Rows from block 10 of the image encoder of a small contrastive image-text model, named by matrix and row number. Rows with one number belong to one neuron. Each number is 128 + 24 x the weight over its row's rms, rounded and kept within 0 to 255. All counts start at 0. After the name is the row's rms in percent of the matrix's.
After each neuron's rows are labels from the 100 images, of 14976, where the neuron reaches its highest value: "responds to" is what is common among them. Only what is clearly more common there than usual is listed. The data: regions of photos with short descriptions (Visual Genome).
# fc1: MLP up (encoder.blocks.10.mlp.fc1.weight, 1024x256), inputs 86-171
# fc2: MLP down (encoder.blocks.10.mlp.fc2.weight, 256x1024, transposed), outputs 86-171

fc1.458 092 [ 91 102 114 138 144 104  67 155 125  74 121 150  87 148 109 145 106 176 146 161 126 141 124  97 145 145  79  75 139 120 130 128 132 156 109 158 171 156 143 103 159 135 119 107 112 116 132 114  88 109 108 126 121 113 125 118 152  65 151 115  89 139 150 117 136 124 118 147 111 134  91 154  88 131  98 159 126 112 161 131 150 100 113  71 114 142]
fc2.458 077 [120 125 133 129 143 143 123 117 149  99 105 168 118 101  81 100  98 130 106 118 177 153 145 134 128  97  79 114 152  96 110 126 152 143 133 148  99 161 115  98 132 125 161 152 118 133 142 143  90 122 138 128 116 141 132  86 103 115  94 137  92 122 128 130 129 116 109 158 125 150  96 187 155  73 133 158 163 130 161 108 112 116 131 101 110 110]
responds to: text has "grass"; text has "green"

fc1.213 087 [155 101 124 114 177 143 119 124 103  89 127 137  96 149 131 148 128 133 104 148 149 139 124 136 142 117 111 142  70 102 137 132 128 107 116  95 123 145 161  60 148 115 150  98 113 103 126 143  65 116 136 144 108 141 148 105 130  68 170 114 110 144 159 132 135 119 139 119 162 156 119 161 107 128 164 154 139 146 179 126 114 102  95 112 109 125]
fc2.213 056 [134 134 131  88 109 144 135 117 184 118  93 159  90 106  92 118 120 129 118 121 168 135 135 128 114 135  85 189 161 108 114 122 133 109  99 119  87 140 118  95 147  85 111 137 128 126 151 119  83 118 121 126 134 125 152  99 153 153  52 119  90 151 129 132 168 124 124 126 111 152 107 170 149  84 103 154 156 136 140 108 129 113 152 114 115 132]
responds to: text has "grass"; text has "green"

fc1.426 159 [115  99 121  62 133 122 130 109  96 110 121 146 169 123 151 164 114 112 148 156 180 122 166 140  98 102  90  91 126 131 124 162 132 120 124 143 125 134 139 115 125 147 118 115 124 131 105 114 100  63 140 102 112 130 123 140 108 133 132 110 102 145 124 124  96 140 129 155 117 148 109 145  87 137 137 154 113 137 132 147 124  96 140 124 133 128]
fc2.426 228 [123 156 122  71 149 140 130 132  85 122 128  98 124 124 155 175  97 130 129 115  87 127 120 132 124 122 192  92 101 125 141 130  85 128 117 148 163 139 145 200 131 124 124 117 132 127 139 121 217 111 113 118 125 134 100 126 158 125 183 136 138 116 124 122 105 132 150 138 129  88 127 137  50 170 111  87  69 118 152 191 124 137 120 113 126 139]
responds to: text has "red"

fc1.245 081 [ 96 124  96 143 152  88 140 171 160  93 159 119 122 149 137 184  80  85 149 122 171 121 148 113 104  77 109  92  97 114  88 160  99 143 157 127 144 158 142 124 139 181 116 142 123 110 101 134 117 112 165 132 127  95 151 130 132 117 195  91 122 128 117 161 145  99 112 153 104 113 119 137 142 160 152 133 106 137 182 154 119 141 149  90 116 140]
fc2.245 043 [104 141 166 142 104 169 107 155 126 142 128 116 150 130 160 118 102 118 131 166 122 149 181 169 108 131 105 131 155  81  99 134 164 125 101 143 120 152 106  92 147 111 100 106 132 116  92 100 111 131 128 118 172 157 101 126 139 177 195 119 116 142 147 102 127 119 167 123  89 141 150 119 141 172 146 170 122 121 149 137 143 108 125 109 138 101]
responds to: text has "grass"

fc1.122 114 [116 127  99 131 150 145 134 174 137  93 135  98 130 147 132 138 102 126 147 106 143 138 153 140 101  93 113 118  87 117 131 126 107 124  86  74 158 152 143 142 133 139 113 129 135 126 174  93 161 110 123 125 138 131 119  59 157 152 157  96 109 141 100 139 136 119 121 132 124 111 131 139  65 139  85 130 101 119 185 143 131 142 141 106 113 116]
fc2.122 126 [106 150 132 123 158 156 144 169 140 139 127  81 145 160 137  51 110  95 130 127 143 116 154 130 120 141  96 120 104 131  84 133 153  95 110 109  87 125 112  98 141 153 104  90 153  89 150 104  91 117 157 182 165 110 110 110  96 150 130  81 135 130 115  73 138 121 157 105  92 110 158 114 158 125 131 134 165 159 162 146 134  99 120 129 118 139]
responds to: text has "sign"; text has "red"; text has "stop"

fc1.570 106 [113 131 114 123 113 151 114 136 102  71 114  93 118 156 117 174  94 157 102 135 130 150 155 122  95 116 141 161 111 129 134 109  91 114 114 107 148 120 152 104 176 169 114 144  55 151 136  91 159 101 135 132  90 136 105  97 110 131 123 147 138 143 122 141 113  90 159 170  98 116 123 162  64 152 118 134  72 138 142 151  92  89 131 127 115 134]
fc2.570 111 [ 96 153 156 126 159 119 164 125 104 151 122 125 145 174 158 121 128 100 101 155 154  80 140 131 138 149 110  92  89 108 107 148 118 133 125 118 150 123 165 121 176 135 132 151 172 103 130 132 101 103 163 165 145 134 107 153 100 131 155 151 106 153  90 140 120 121 145 114 134 100 138  93 128  97 109 168 150 124 139 149 153  99 141  98 135 150]
responds to: text has "sign"; text has "red"

fc1.203 078 [106 122 113 110 115 121  91 113 142  83  81 135  97 166 134 125 130 158 139 151 136 123 160 110 102  80 115  95 145 121 123 168  74 152  84 126 180 129 166 138 110 117 141 141 132 150 140 143 126 115 157 160 150 139 107 155 127  91 167 106 140 134 160  68 126 119 151 130 136 123 129 121 110 121 116 117 117 116 133 161 156 138 115  86 140 124]
fc2.203 035 [148 137 171 158 124 133 147  82 101 175 134 157 139 128  89 127 121  93 104 148 117 129 135 147 128 167 129 145 141 136 111 140 154 151 162 145 144 132 156 133 146 140 142 103 116 128 101 134 148 132 116 122 159 133  79 124 114 114  73 144 125 127 110 136 159  91 127  98 136 116 153 117 110 120 155 147 138  99 123 122 156 159 107 132  92 103]
responds to: text has "red"

fc1.124 112 [110 134 101  89 134 164 126 101 111  95 114 128 127 143 151 130  42 132  92 130 116 162 161 100 119 138 134 122 131 124 133 141 110 132  93 119 132 177 136 108 125 115 124 133  79 121 151 139 149  82 135 150  94 102 126  89 145 146 131 115 101 154 126 111 101 154 140 132 131  92 150 191  82 154  91 137 103 144 137 141 128 100 120 101  88 106]
fc2.124 136 [133 153 135 163 156 137 135 132 118 146 126 118 148 173 116 105 115  96 114 140 153 102 159 110 143 146  95  96  60 122  92 158 161 122 123 138 130 128 147 120 158 132 131 111 151  55 124 144  92  98 133 132 153 107 102 123 118 139 121 100 120 128 131 116 132  93 138 113 114 130 136 121 133 111 145 177 143 118 144 138 159 121 142 114 107 154]
responds to: text has "red"; text has "sign"

fc1.480 091 [103 120  75 124 157 121  96 149 127 101 145 107 123 135 131 168  89 145 125  89 141 114 155 152 117 122 142 114 150 109 177 156 126 108 141  84 136 162 143 116 110 156 127 118 137 166 154 137 140  72 154 135 112 114 133 112 147 128 194  90  95 109  55 154 162 109 124 172 139 120 100 168  97 140  92 115 116 134 174 207 156 149 120 138 139 138]
fc2.480 065 [101 107 164 121 129 119 174 118 124 132 117 125 146 129 150 129  89 136 130 190 156 149 167 162 138 114  85 121 121 106  89 182  97 144 159 122 114 139 107  89 136 154 140 125 147 137 103 144  72  92 153 143 118 163 126 111  90 114 151 146 104 183  99 127 117 116 145 153 132  99 134 126 152 114 131 163 157 135 144 121 110  70 158 134 111 108]
responds to: text has "sign"; text has "red"; text has "stop"

fc1.131 094 [145 156 109 157 127 137  71 105 134 100 149 112 105 116  94 121  84 152 100 116 150 116 159 102 100 126 163 122 135 118 126 164 141 140 103 136 103 122 110 107 130 125 123 130 115  92 128 131 114 141 104 109  97 120 140 114 161 110 150 150 117 150 154 141 123 117 120 140  93 121  95 137 113 167 108 136  81 118 175 154 141 101 109  85 127 150]
fc2.131 067 [151 139 141 105 159 137 131 124 192 119 116 160 138 131 134 137 150 103 122 136 149 131 119 136 130 135  83 175 133 111 102 117 126 138  96 137 150 131 124 104 137 116 124 129 105 146 159 113  20 153 131 106 160 135 131 110 129 175  96 100  81 136 134 123 143  96 143 111 107 137 176 124 171  76 120 172 158 128 163  66 146 117 163 112 116 128]
responds to: text has "grass"; text has "green"

fc1.107 082 [129 128 118 126 115 101  83 110 131 167 100 116 143 117 142 133 128 114 109 111 129 162 155 134 140 100 130  88 102 143 114 145 130  86  68 157 134 122 152 104 132 170 116 147  93 162 163 116  88 126 117 142  98 124 135 130 151 129 153 158  81 135  97 140 150 125 126 119  80 130 108 126 134 129  84 124 117 167 132 127 183 119 144 108 171 105]
fc2.107 043 [147  86 127 150 103 121 122 120 147 106 159 161 110 158 122 176 146 143 148 156 122 118 136 149 134 142 128 193 127 143 159 122 109 120 128  90 187 151 168  83 112 108  99 123  99 181 140 131 122 135 117 102 139 131 135 128 134 129 123 124 106 148 134 126 125 128  75 119 146 141 134 129 118 103 119 188  86 180 118  81 139 166 144 151 126 141]
responds to: text has "red"

fc1.448 085 [112 104  99 110 162 159 114 121  90 137 142 135 108 191 170 143  94 122 108 148 117 127 148 115 132 132 143  94  76  81 162 195  88 100 133 109 128 133 109  83 154  80 120 152 119 113 111 147  83 125 138 153 132  74 125 162 151 114 130 104 147 142 166 151 109 121 109 152 134 113  75 144 133 125 113 110 135 130 132 173 143 172 144 100  73 129]
fc2.448 046 [143 135 131 100 115 120 104 143 149 109 146  81  95 189 111 128  84 140 129 130 138 168  91 163  90  87 125 159 144  79 135 126 138  87 102 108 126 156 141 152 133  98 112 126 121 148 139  80 162 133 118 115 126 155 128 122 153 142  61 136 122 142 140 106 127 146 130 176 111 139 132 141 143 113 106 117 126 156 128 138  98 127 115 108 112  86]
responds to: text has "grass"

fc1.518 087 [100 103 134 136 150 153 128 109 160  98 110 100 127 174 131 107 132 124  96 109 156 134 117 122 170 123 122  87 107 139 143 178 112 132 148 160 127 169  86 164 135 117  93 110  79 114 131 130 124  83 102 134 116 110  95 156 139  95 174 130 118 145  95 137 103 103 140 166 138 103  89 155 105 173 131 119  89 144  74 123 118  94 116  87 109 119]
fc2.518 046 [139 136 143 141 126  95 116  90 124 154 133 136 166  97 150 125 126 161 156 147 110 134 186 144  97 112 117 128 132 126 124 153 119 152 159 168 113 124 139 123 102 140 156 131 136 168  86 115 159 126  95 105 126 154 149 171 130 113 132 171 153 123 138 139  57 153 107 125 143 141 119  97 124  91 152 135 131 118  96 141 107 127  81 146 141 116]
responds to: text has "zebra"

fc1.527 095 [126 142 129 135 133 147 111 144 145  56 112 108 114 175 109 150  81 150 105  91 119 132 138  97 144 126 114  85  86 116 125 147 122 164  85  84 157 202 141  70 144 135 147 129 135 133 131 101 117  91 115 105 111  91 138  98 139 105 153 123 127 164 171 136  94 132 107 126 118 126  84 123  88 148  89 160  99 142 130 164 128 138  93 102 121 128]
fc2.527 066 [161 157 138 128 117 114 117  94 204 131 100 125 114  75 133 107 117 139 156 148 125 161 129 144  75 121  91 136 185 138 129  96 119 156 138 168 100 111  94 145 114 104 149 102 118 142 103 154  91 174 135 132 120 145 164 111 121 133 115 129 147 124 120 132 177 132 106 126 144 168 136 100 196 166 158 162 225 130 107  21 109 100 151 147 122  89]
responds to: text has "grass"

fc1.364 087 [ 89 143 141 137 119 128 135 157 129 141 134 112 128 140 159 148  94 164 125 131 145 136 126 129 100  90 146 136 103  84 118 107 122  96  92  86 153 158 146 152 126 110 127 152 129 127  88  78 111 115 130 150 142 147 145 123 149 112 163 162 103 143 124 104 106 163 115 153 135 118 110 174  94 146 150 156 130 133 147 141  90 163 150 120  84  94]
fc2.364 083 [127 123 127 146 130 112 112 161 149 115  96 125 152 110 123  42 122 117 143 166 147 121 195 132 135 117  94 102 151 139  93 173 128  95 138 121  61 102  73 105 131 144  93 130 138 139 121 102  94  99 136 135 147 123 166 132 110 130 109  94 125 174 130  98 140 135 129 122  94 145 130 114 180 137 162 125 193 168 134 137 126  66 144 145 137 146]
responds to: text has "red"

fc1.462 093 [135 126 133 130 130 121  92 118 127  89  98 126 107 181 106 153 108 114 103 120 153 169 141 114 112 145 135 113 120 164 127 106 118 128 121 128 142 165 149 114 117 191 126 119 121  97 131 125 136  84 109 117  93 114 113 120 191 128 152 115 138 137 142 113  98 131 103 133 137 149 119 173 132 167 140 131 101 160 145 193 126 121 117 137 138 137]
fc2.462 074 [156 138 124 158 129 135  79 100 145 134 136 112 130 155 100 128 109 134 124 124  93 165 111 146 141 137 129 135 119  92 120 142 151 165 150 139 123 158 137 106 123 119 167 130 115 160 122 152 112 156  98  82 112 135 120 105 144 134 158 142 135 131 174 132 117  88 104 125 156 125 130 156 134 134 138 144 132 106 140 105 132 145 150 121  87  73]
responds to: text has "grass"

fc1.365 120 [ 97 142 128  97 137 170 112 132 100 109 122  81 162 125 151 141  24 105 101 135 176 146 155 120 139 133 138 126  96 129 108 119 119  99 129 111 128 184 149 128 143 142 129 106 163 143 136 147 144  89 166 112 112 102 116  94 155 142 140 118 133 145 128 103 119 107 172 142 162 104 140 170  71 163  92 114  86 138 162 168 128 147 138 126  71 108]
fc2.365 154 [ 95 130 140 137 142 136 162 162 132 127 122 123 153 165 134  93 103  94 116 144 172 107 159 131 122 136  85 123  98 115  89 147 151 107 108 106 112 132 133  95 155 145 104 110 168  74 153 112  81 102 174 182 162 121 114 133  85 147 112  93 110 152 100  91 140 134 143 114  98 119 143 113 160 104 124 176 163 152 157 130 137  99 125 119 130 149]
responds to: text has "sign"; text has "red"; text has "stop"