A small contrastive image-text model, trained from scratch: text encoder activation quick_gelu.
Rows from block 11 of the image encoder of a small contrastive image-text model, named by matrix and row number. Rows with one number belong to one neuron. Each number is 500 + 40 x the weight over its row's rms, rounded and kept within 0 to 999. All counts start at 0. Numbers have three digits each.
After each neuron's rows are labels from the 100 images, of 14976, where the neuron reaches its highest value: "place" is the part of the image that holds the peak. Only what is clearly more common there than usual is listed. The data: regions of photos with short descriptions (Visual Genome). In brackets: how many of the 100.
# fc1: MLP up (encoder.blocks.11.mlp.fc1.weight, 1024x256), inputs 64-127
# fc2: MLP down (encoder.blocks.11.mlp.fc2.weight, 256x1024, transposed), outputs 64-127

fc1.546:412441461503518559445490520546523461482483489460485503519488530481517507501553521486491465581466512580471574571518488517524560438592528540521513497463494479450575441513490509488543416445429506
fc2.546:420507431481506553521464527537475520516456533469510475509439609440562475453420482474477474499447399524494455485507459599533537528545499481529453492475581511540549434516507543454508456479430437
place: bottom right (31)

fc1.65:547487476498510478515528516537580555494516476425582507499476480516475493476536555530427530492482505545510594509528496461498493507473564527527481471473467461524549477465455451499581534501503502
fc2.65:526499571516461470483468536524555470453454513569479555496536475564503541557459466490469485412572444441527529518436512433458522521457496546516549580417502455423520487530523533417417501589565501
place: bottom left (30)

fc1.189:529517503562453454463530472522492447589473483505476498516471450489476530449505508499514469487402489457420516514466450516464532429530557448499460516447554525490560535494448549492532475419539461
fc2.189:511462524480438397509473501540495520502544448469587541454581503494486496528497414412469506449538470555479463462470535490509473491495491516500504497526508470452505539517464495453512508541590465
place: middle left (39)

fc1.441:510452478513520494504520535536468549526519466553481519500499499497494460481570533524507523529547493474471499412470458473451487543501558522527461516462448496467542542573465486419515531467530402
fc2.441:492545472475490534510493458504447541579530544478553466537515576513567463478474474487509560541516476564547488512558544529559536547493554433527507419531501546494507488454491520467458403448513423
place: top right (25)

fc1.227:544437518521489513396501512555510480525521416518548506532486551448515526540534506502427494511488526482482515432520477547497484414567483529513422555479498444494507534509484484456544438481498416
fc2.227:520525518532484495570514503528452508540454539527484459563496542535583500462455508514450515434499444523542483470507520497568555509456520482492547515434521571527573443468508584477480446534470489
place: middle left (36)

fc1.738:467489453494478498449600538512563423512517451570552559478448467490493519438505490489442490518515526456515472486489447488457507495503502443488478513475538452486556524540506526454539491487514493
fc2.738:514519437573517543515503521481494525526435537474488513517457525477535550464525476565488499510464437509571503503528452514560589457527576463570487521448515543498596447470537499498524432444446510
place: bottom left (39); middle left (29)

fc1.212:455470429560486537446516546526538472526455499468465483462445522465477507501576495456449487540492471512503552469513398529455562479572500507495445478463507492465518408524480494427582506466510472
fc2.212:504536512479480475554479469466448517518458574459556490508523550498512490499428489472518485411504440532553459519555533532542565557454577529505499486448517539514571426497516569530472517506492523
place: bottom left (45)

fc1.49:507449521522523498485522494580454568525426462473509475486428520447509429521533547560469429476455481484486522561480449521499505457493546492535484512508434463457516585500439536483522452466539556
fc2.49:507495531475417454538468525527492532513537481486485440543522497549587516502462468455475502491507492550452450476438566470482475463470437453458562555515615536534492491499485540454482457557522442
place: middle left (35)

fc1.452:514501464522593581451484493490459469477448552463498539506417528424524543517537496517480511548425460463528565524475415490513573514602561532505406460483501462466526466445511507504562456419436504
fc2.452:537521491480520539551459478472417510511482521442506438494465559439506499439386489494538521473439447487493484547510511579576509506493503485539451524438516560560512413483539537459469452544413493
place: bottom right (31)

fc1.196:508499510526505551510519530473517508554452584451570444462520526480521426564512566477524496545495544429485519553391470533421435445524515539532516515404489524518568534536498515461533513480453506
fc2.196:473506470451473491519486520470513560491535395514440502475509481530468569511534449501563513515557533450505509504475530475478477452461446527517520611568466486518461542496477434487502505488524517
place: middle left (34)

fc1.242:530522517506463504478529519500476445513506561443488489483456515486497558468519535481501494438500473498427566449513428516459528530462538437487513453482424445494530516471455479560576491459499404
fc2.242:530538485603513501528527511528520451517454515556473484520486510510533559485455534506505524473510432507487451535400481506541506585482478526500496487425556510410507482472524515388429438584455457
place: bottom left (27)

fc1.399:512445534526469509437489589561513436470490493504494536521474505470528485512550548500409481382504521542551535469480476484510539527536509478470521460504429499499537510548499503461535467515473494
fc2.399:551529458532483509513516536504554545475437582496539542501511546526555576535526449459481472530541421532528583480537474479475564507482519508570540554475538461483560439525490485602554555487513468
place: bottom left (31)

fc1.228:455479575507503485496545485539515463517486480502571487522542581490550539491517509606493559471445494434449572522562488496490486472572568562495461520536521478547492458468503517483535570470499447
fc2.228:559439595502527537452523490547533528522587419509485556545505537484523478567509458486459468460550524533461527456557507510529422479544497573458482551585503467475444555493479491527473541561520400
place: middle left (32)

fc1.435:525441515469539518493577501482516535539498495519468441499508486452501492428522491485453534515457459496526545587471420547494533510584514456448442465498469464476516416513464488498575522449491536
fc2.435:562412509483486485481431437529522508514525439530450506518512525532520591532504442449499516483569499466478461508502550491529500418492449554482542599523545514489445532511494487490448465579525469
place: middle left (32)

fc1.509:523486497471509471506517539531520509523512499516573467498484481479513529441544508541491483469474474479507512460490467509432455453479556477504441442467443562511534476485413524529584485438525511
fc2.509:477554502492512545479437507495553525392480501509458556539486487516519548559483510420487476572568522531527573514512532471502534496478535550450506415493467461468487500552515488555498574476511529
place: bottom left (26)

fc1.622:526484572492510464471521459453435442494526512515563443528483576504537478555530494426438515466444444492479535464577462568454497449575568487460489456425508498485511526497458527463499485545520496
fc2.622:543471570567472470525533557495576463443477501572535553510515447563522527519467487538473500423499494503515439453454518441469495498435495458546547499487512512418516539518511495460477513570524515
place: centre (46)

fc1.357:548473471540533492511511556499490482536497509465552491528484494474517499486478484497488460469431450490409571470531485546504490518479508467474498518429499495500532523516479467489554459388543503
fc2.357:612461495500496516531447512531503488442461466500455499489502545557513502535534447458467468421586486476519547494461494514530549461483524522493574607503503489535506474522541493462474533487506438
place: bottom left (26)

fc1.262:446534551521548540440518496508511469490551472512483537488529540474429538535457511525547509502519565450481572563494476513492390474510461517500449502493432466435439570482473489521495503548497519
fc2.262:443599488503515501527506509396508546469397605461522510480500505511467464498535518507578476511512479540608527533535500504516592562474615503474527424479474501506559475509544530556528538444489575
place: centre (76)

fc1.433:495470525486516479465595479510532526556489460437559544467522518435471501500502568499495510442471493543536541445480454468427475537524550496465545513504455478565486482549492530534577567465515506
fc2.433:567572587537510492510527485517549444475518593536508542510536500538514513536466542499499480536537475585516490544465555494491546545504544585422504449475514462448520495514460539505418494600560493
place: bottom left (25)

fc1.167:619539527540531496472533527486460511521488519502576514449479443495470557453446591497535559483516491409548562514528426480506584525513582502512482475437430503500541519429472457462524540517479550
fc2.167:464510501562509520504572529471523467510494499586480489475473455506472492469494520579512548482479491456493434473388460479485466525513520462481495444520521493457476538463486482386482441483500527
place: bottom centre (29)

fc1.746:573499531552497521523529459481490456556490466523577512518493487433519493480509529536451459445431471500466552435555404544486509516486526475510491457427464445490489471513471495473592459476486491
fc2.746:513508514491440432513496550526551512484452449510498527538557462563567539536510452435503469487569519495562451446444525428453600461473505523519572556463507483500552475526538534479534494556561474
place: bottom left (26)

fc1.121:510472527485512463547481515459524485486462491479476510498485531523517428499502536497465480491512434480480534498515474496554464500453541474534549478395447449494566537467459525496538435490490524
fc2.121:539518485539509481501575484509539492581480547604510503516515520564531510518506503478435523542546509577530552426445538485490552591487590506404528415519507452489530499463427492484458511461558516
place: middle left (41)

fc1.592:513450455560606550408528503512499471517479540474537541473489535440517541503500515453478487526469494487542593519519453511501511483608573520511431516492486423443514461521514461465547482472454445
fc2.592:453581458479502484557467448461442548524418582481524472506532541501529509510419503447525502490528429514550419541486570517556574589439541533526505453467552535518544443485535563472440462494488525
place: bottom left (31)

fc1.317:526490511453468499488518479531438497538529422482515494512559540474515531465537524539528483455509509455498551481510461570489463398524582473517481547438470508452525503512439540501490468527519504
fc2.317:520504486435527530474455455431417617521528492428498430442481527496481474438509505453576547554450529520469575555529508542538486480516480498478491507586513487595457479467524458553512518488435509
place: middle left (30)

fc1.278:469411460495528447556518504577501547554445497490540531501457507485497466527561497466425487434462498544514529537500445469484487485521499472455465510526467480503502464488440501528573490444509511
fc2.278:513525513555524531445523538531580539444457500541545593471532490493450532593491550563480484526559503470568521505533437465478558531514519562519477496457462425461488495494491492486478528543554522
place: bottom left (26)

fc1.264:507512530467471542557486553550480493518533509544561507488525518455497531515424477468531506452467535505477559429525491575527566452535532489466532492497475509476531543507432451509577479473468527
fc2.264:500493525461414492532514517533521552499492514486517523494524449509473498526514510458475501474543528577516541434500527452442482582468443477499487464559540465520458483478519496512437506569513524
place: middle left (39)

fc1.76:492436545446523417522483478566453502516462507485557451471485521527504464490528520509529441451479468468538539469521439555477515453520600489523515467420436523521538528449493479437575479456477521
fc2.76:545514520473513513447438542509550517471539499450488601555481515497540452546515465475496470403572507550504430455530457495512479470492509541529488550472499481467459505518546549531478545570526464
place: bottom left (25)

fc1.735:476435446483496506463481537509527482476546448502528563511498533458456524501489489470477465519548571481482578541523435527467494426618501514495480505511483431444524485492452497500563494494473427
fc2.735:443538444523537546546496492470436536554459530475495429502454560462520478425411515541513542505428461474526451526489486551571525526502517469503461458475509555554541439442515557439492433484421528
place: bottom left (29)

fc1.140:470471516421532508482528518475533496551465455505494484498470517507478496501529539471507529458464474504484508518507463471467488530524503499490519499500346450489551496510496506489510392423486526
fc2.140:549490491482495466467517479522543536464497532520528520488506490531511496554474486456487459518551539483408463447562513482440428540472422506473521510537517439550426496544419485518532554541590499
place: bottom left (29)

fc1.14:490426555526463486463503541509511464529593461520490505507507495480493498460524491494470516459563521514486593444520472483477518450524554463446471526542467513485515520499521464512536443437508504
fc2.14:469523508564562537524462477510473452569435553429507528480486521461482489541499551509512513489524544542519497584523462532547564555531578538477454414416513487446522462457475515480494483508483544
place: bottom left (28)

fc1.750:474443517487512486434468503478522515567506446543516523541606475519472539493551495510485516501459513524519541485460407486478495448486466446590464536509481449460517510484500490513494468447566451
fc2.750:440544499426505510490476469470473594452497541446561482425470556451477459473452483516519523531426464441480473544520474578516477503542482476488452490526552396540428466478483490457508516493466497
place: middle left (34)

fc1.423:545460546461519483498527560548502490564525532522530557567475426551569511499470478503499535568483466501414506510510451503535534500499508478494463557494506501527569492478444517493521455467503455
fc2.423:505441529543546536443537533523554414485480428504429509523449428488531582496521496488459480513544510504513513506502446523522494441568478510463484546531498521484473529525500499468480446539488478
place: bottom left (35); middle left (32)

fc1.187:521509498431498511451536466490501496514536484481566544453577471592494466457444526421468527510421530502517537470474379510482507511537521533535485514450501438544539559520495531534582484413574468
fc2.187:433487570553503479459500500518496412600527489549466508518512529523496528515562546518493543487508549482507544496481519488521469491462507476441521468540444522456507554427412535455391417554521540
place: middle left (32); bottom left (30)

fc1.670:476517462509467469420590525543528455514499442535491524504556523449524466544515517442417483465420489479462524476514476530464502435474557502490531541420463536509540447504473519491521553480522501
fc2.670:426460533486484496446397498573560518515431513494473568545519511476562516528576475424419430508538486505544456456476521524478526519516536543505461453464464484448548529517484525480472474476518456
place: middle left (42)

fc1.643:511491542452517469525500524440495479500559472523545503531510526527441482477521569502413532504431477500526579475516438493502491527517556412454572493466489461479540540496446522493498494450537515
fc2.643:407512579526544563466480503436478475508433477469485539501428530510557550545527471535525492480519513543571538504508449503548563456497500526514488553530494510518540457477518520514461530560408571
place: bottom left (25)

fc1.448:432478470528526514486526550518523507509522532538528556507459512466443465484519502556477509450519466543482463510514381509430526489586514432559465580472489501546518447509453462527519511490482550
fc2.448:493454562436448460517470578495545510406472475468565511440529476492458553472488449451530434458475480508453486484505473514437467537506519468517483539492529477536488506596551456465578541477519485
place: bottom left (40)

fc1.347:547466519517458453489466511514453471514479430490502500463514521516438514565468532515447492454480470538509548547556439537458513486498537490508448554490534482544485505516503494440532503483586440
fc2.347:492460456494527505483441525511433497463516499482536467515476525472498463438469496452542503479437481471520469516497517530539499506529494437461485462508529562564469481501452537447511443476445517
place: middle left (30)

fc1.684:506367523452442530470525525534504450570507424516495525524485579476518565499544496508469512485493496517472548410482453464405512476581478529500494472515485447527511537525427491545570539502503445
fc2.684:556547542554508506529546534493505492494511563533500503520495528537536510480466555536484496447520500521540516486572465471513548552466529480423538517492481514501544452506497556518516502524485533
place: bottom left (38)

fc1.84:576511551553564516461515489459472522518428460507577538444485476498427566486440576535513505531471503375524605475526412443512564516508538515447472514467433502486536454476466465517554572473501545
fc2.84:460534478521482481513574509458529487497478535580521497451507436538471528470475538546519556515494491447469477461362483460461449529482504452499522440505519480451474525468476463401480458461525530
place: bottom centre (29)

fc1.405:444470493518522535503522532545546472450506495459544507519462516477486500480484584542476459418492469468504484480530411517460538530568535475457469491462501501464553517522546522497483491458479531
fc2.405:531555534451487460509460499411522532439502526443556534457542503509457540525495520417581465472530509499509523537574514493462520491470510521479520557505484483519505456552535497575526576511533532
place: bottom left (25)

fc1.19:484466440510471547390496519526488485527465478452518518482432541498502503525535497480462503566457486455451543544510420502462521434577487483562477538494455459486508472490522511449539469472499454
fc2.19:501514495495497521560479475508425519548470550472527449504477608480545491453405456512478519444465443517521461490558510569557560493472528489516473533452530539559553437464492541446485441484448482
place: bottom left (29)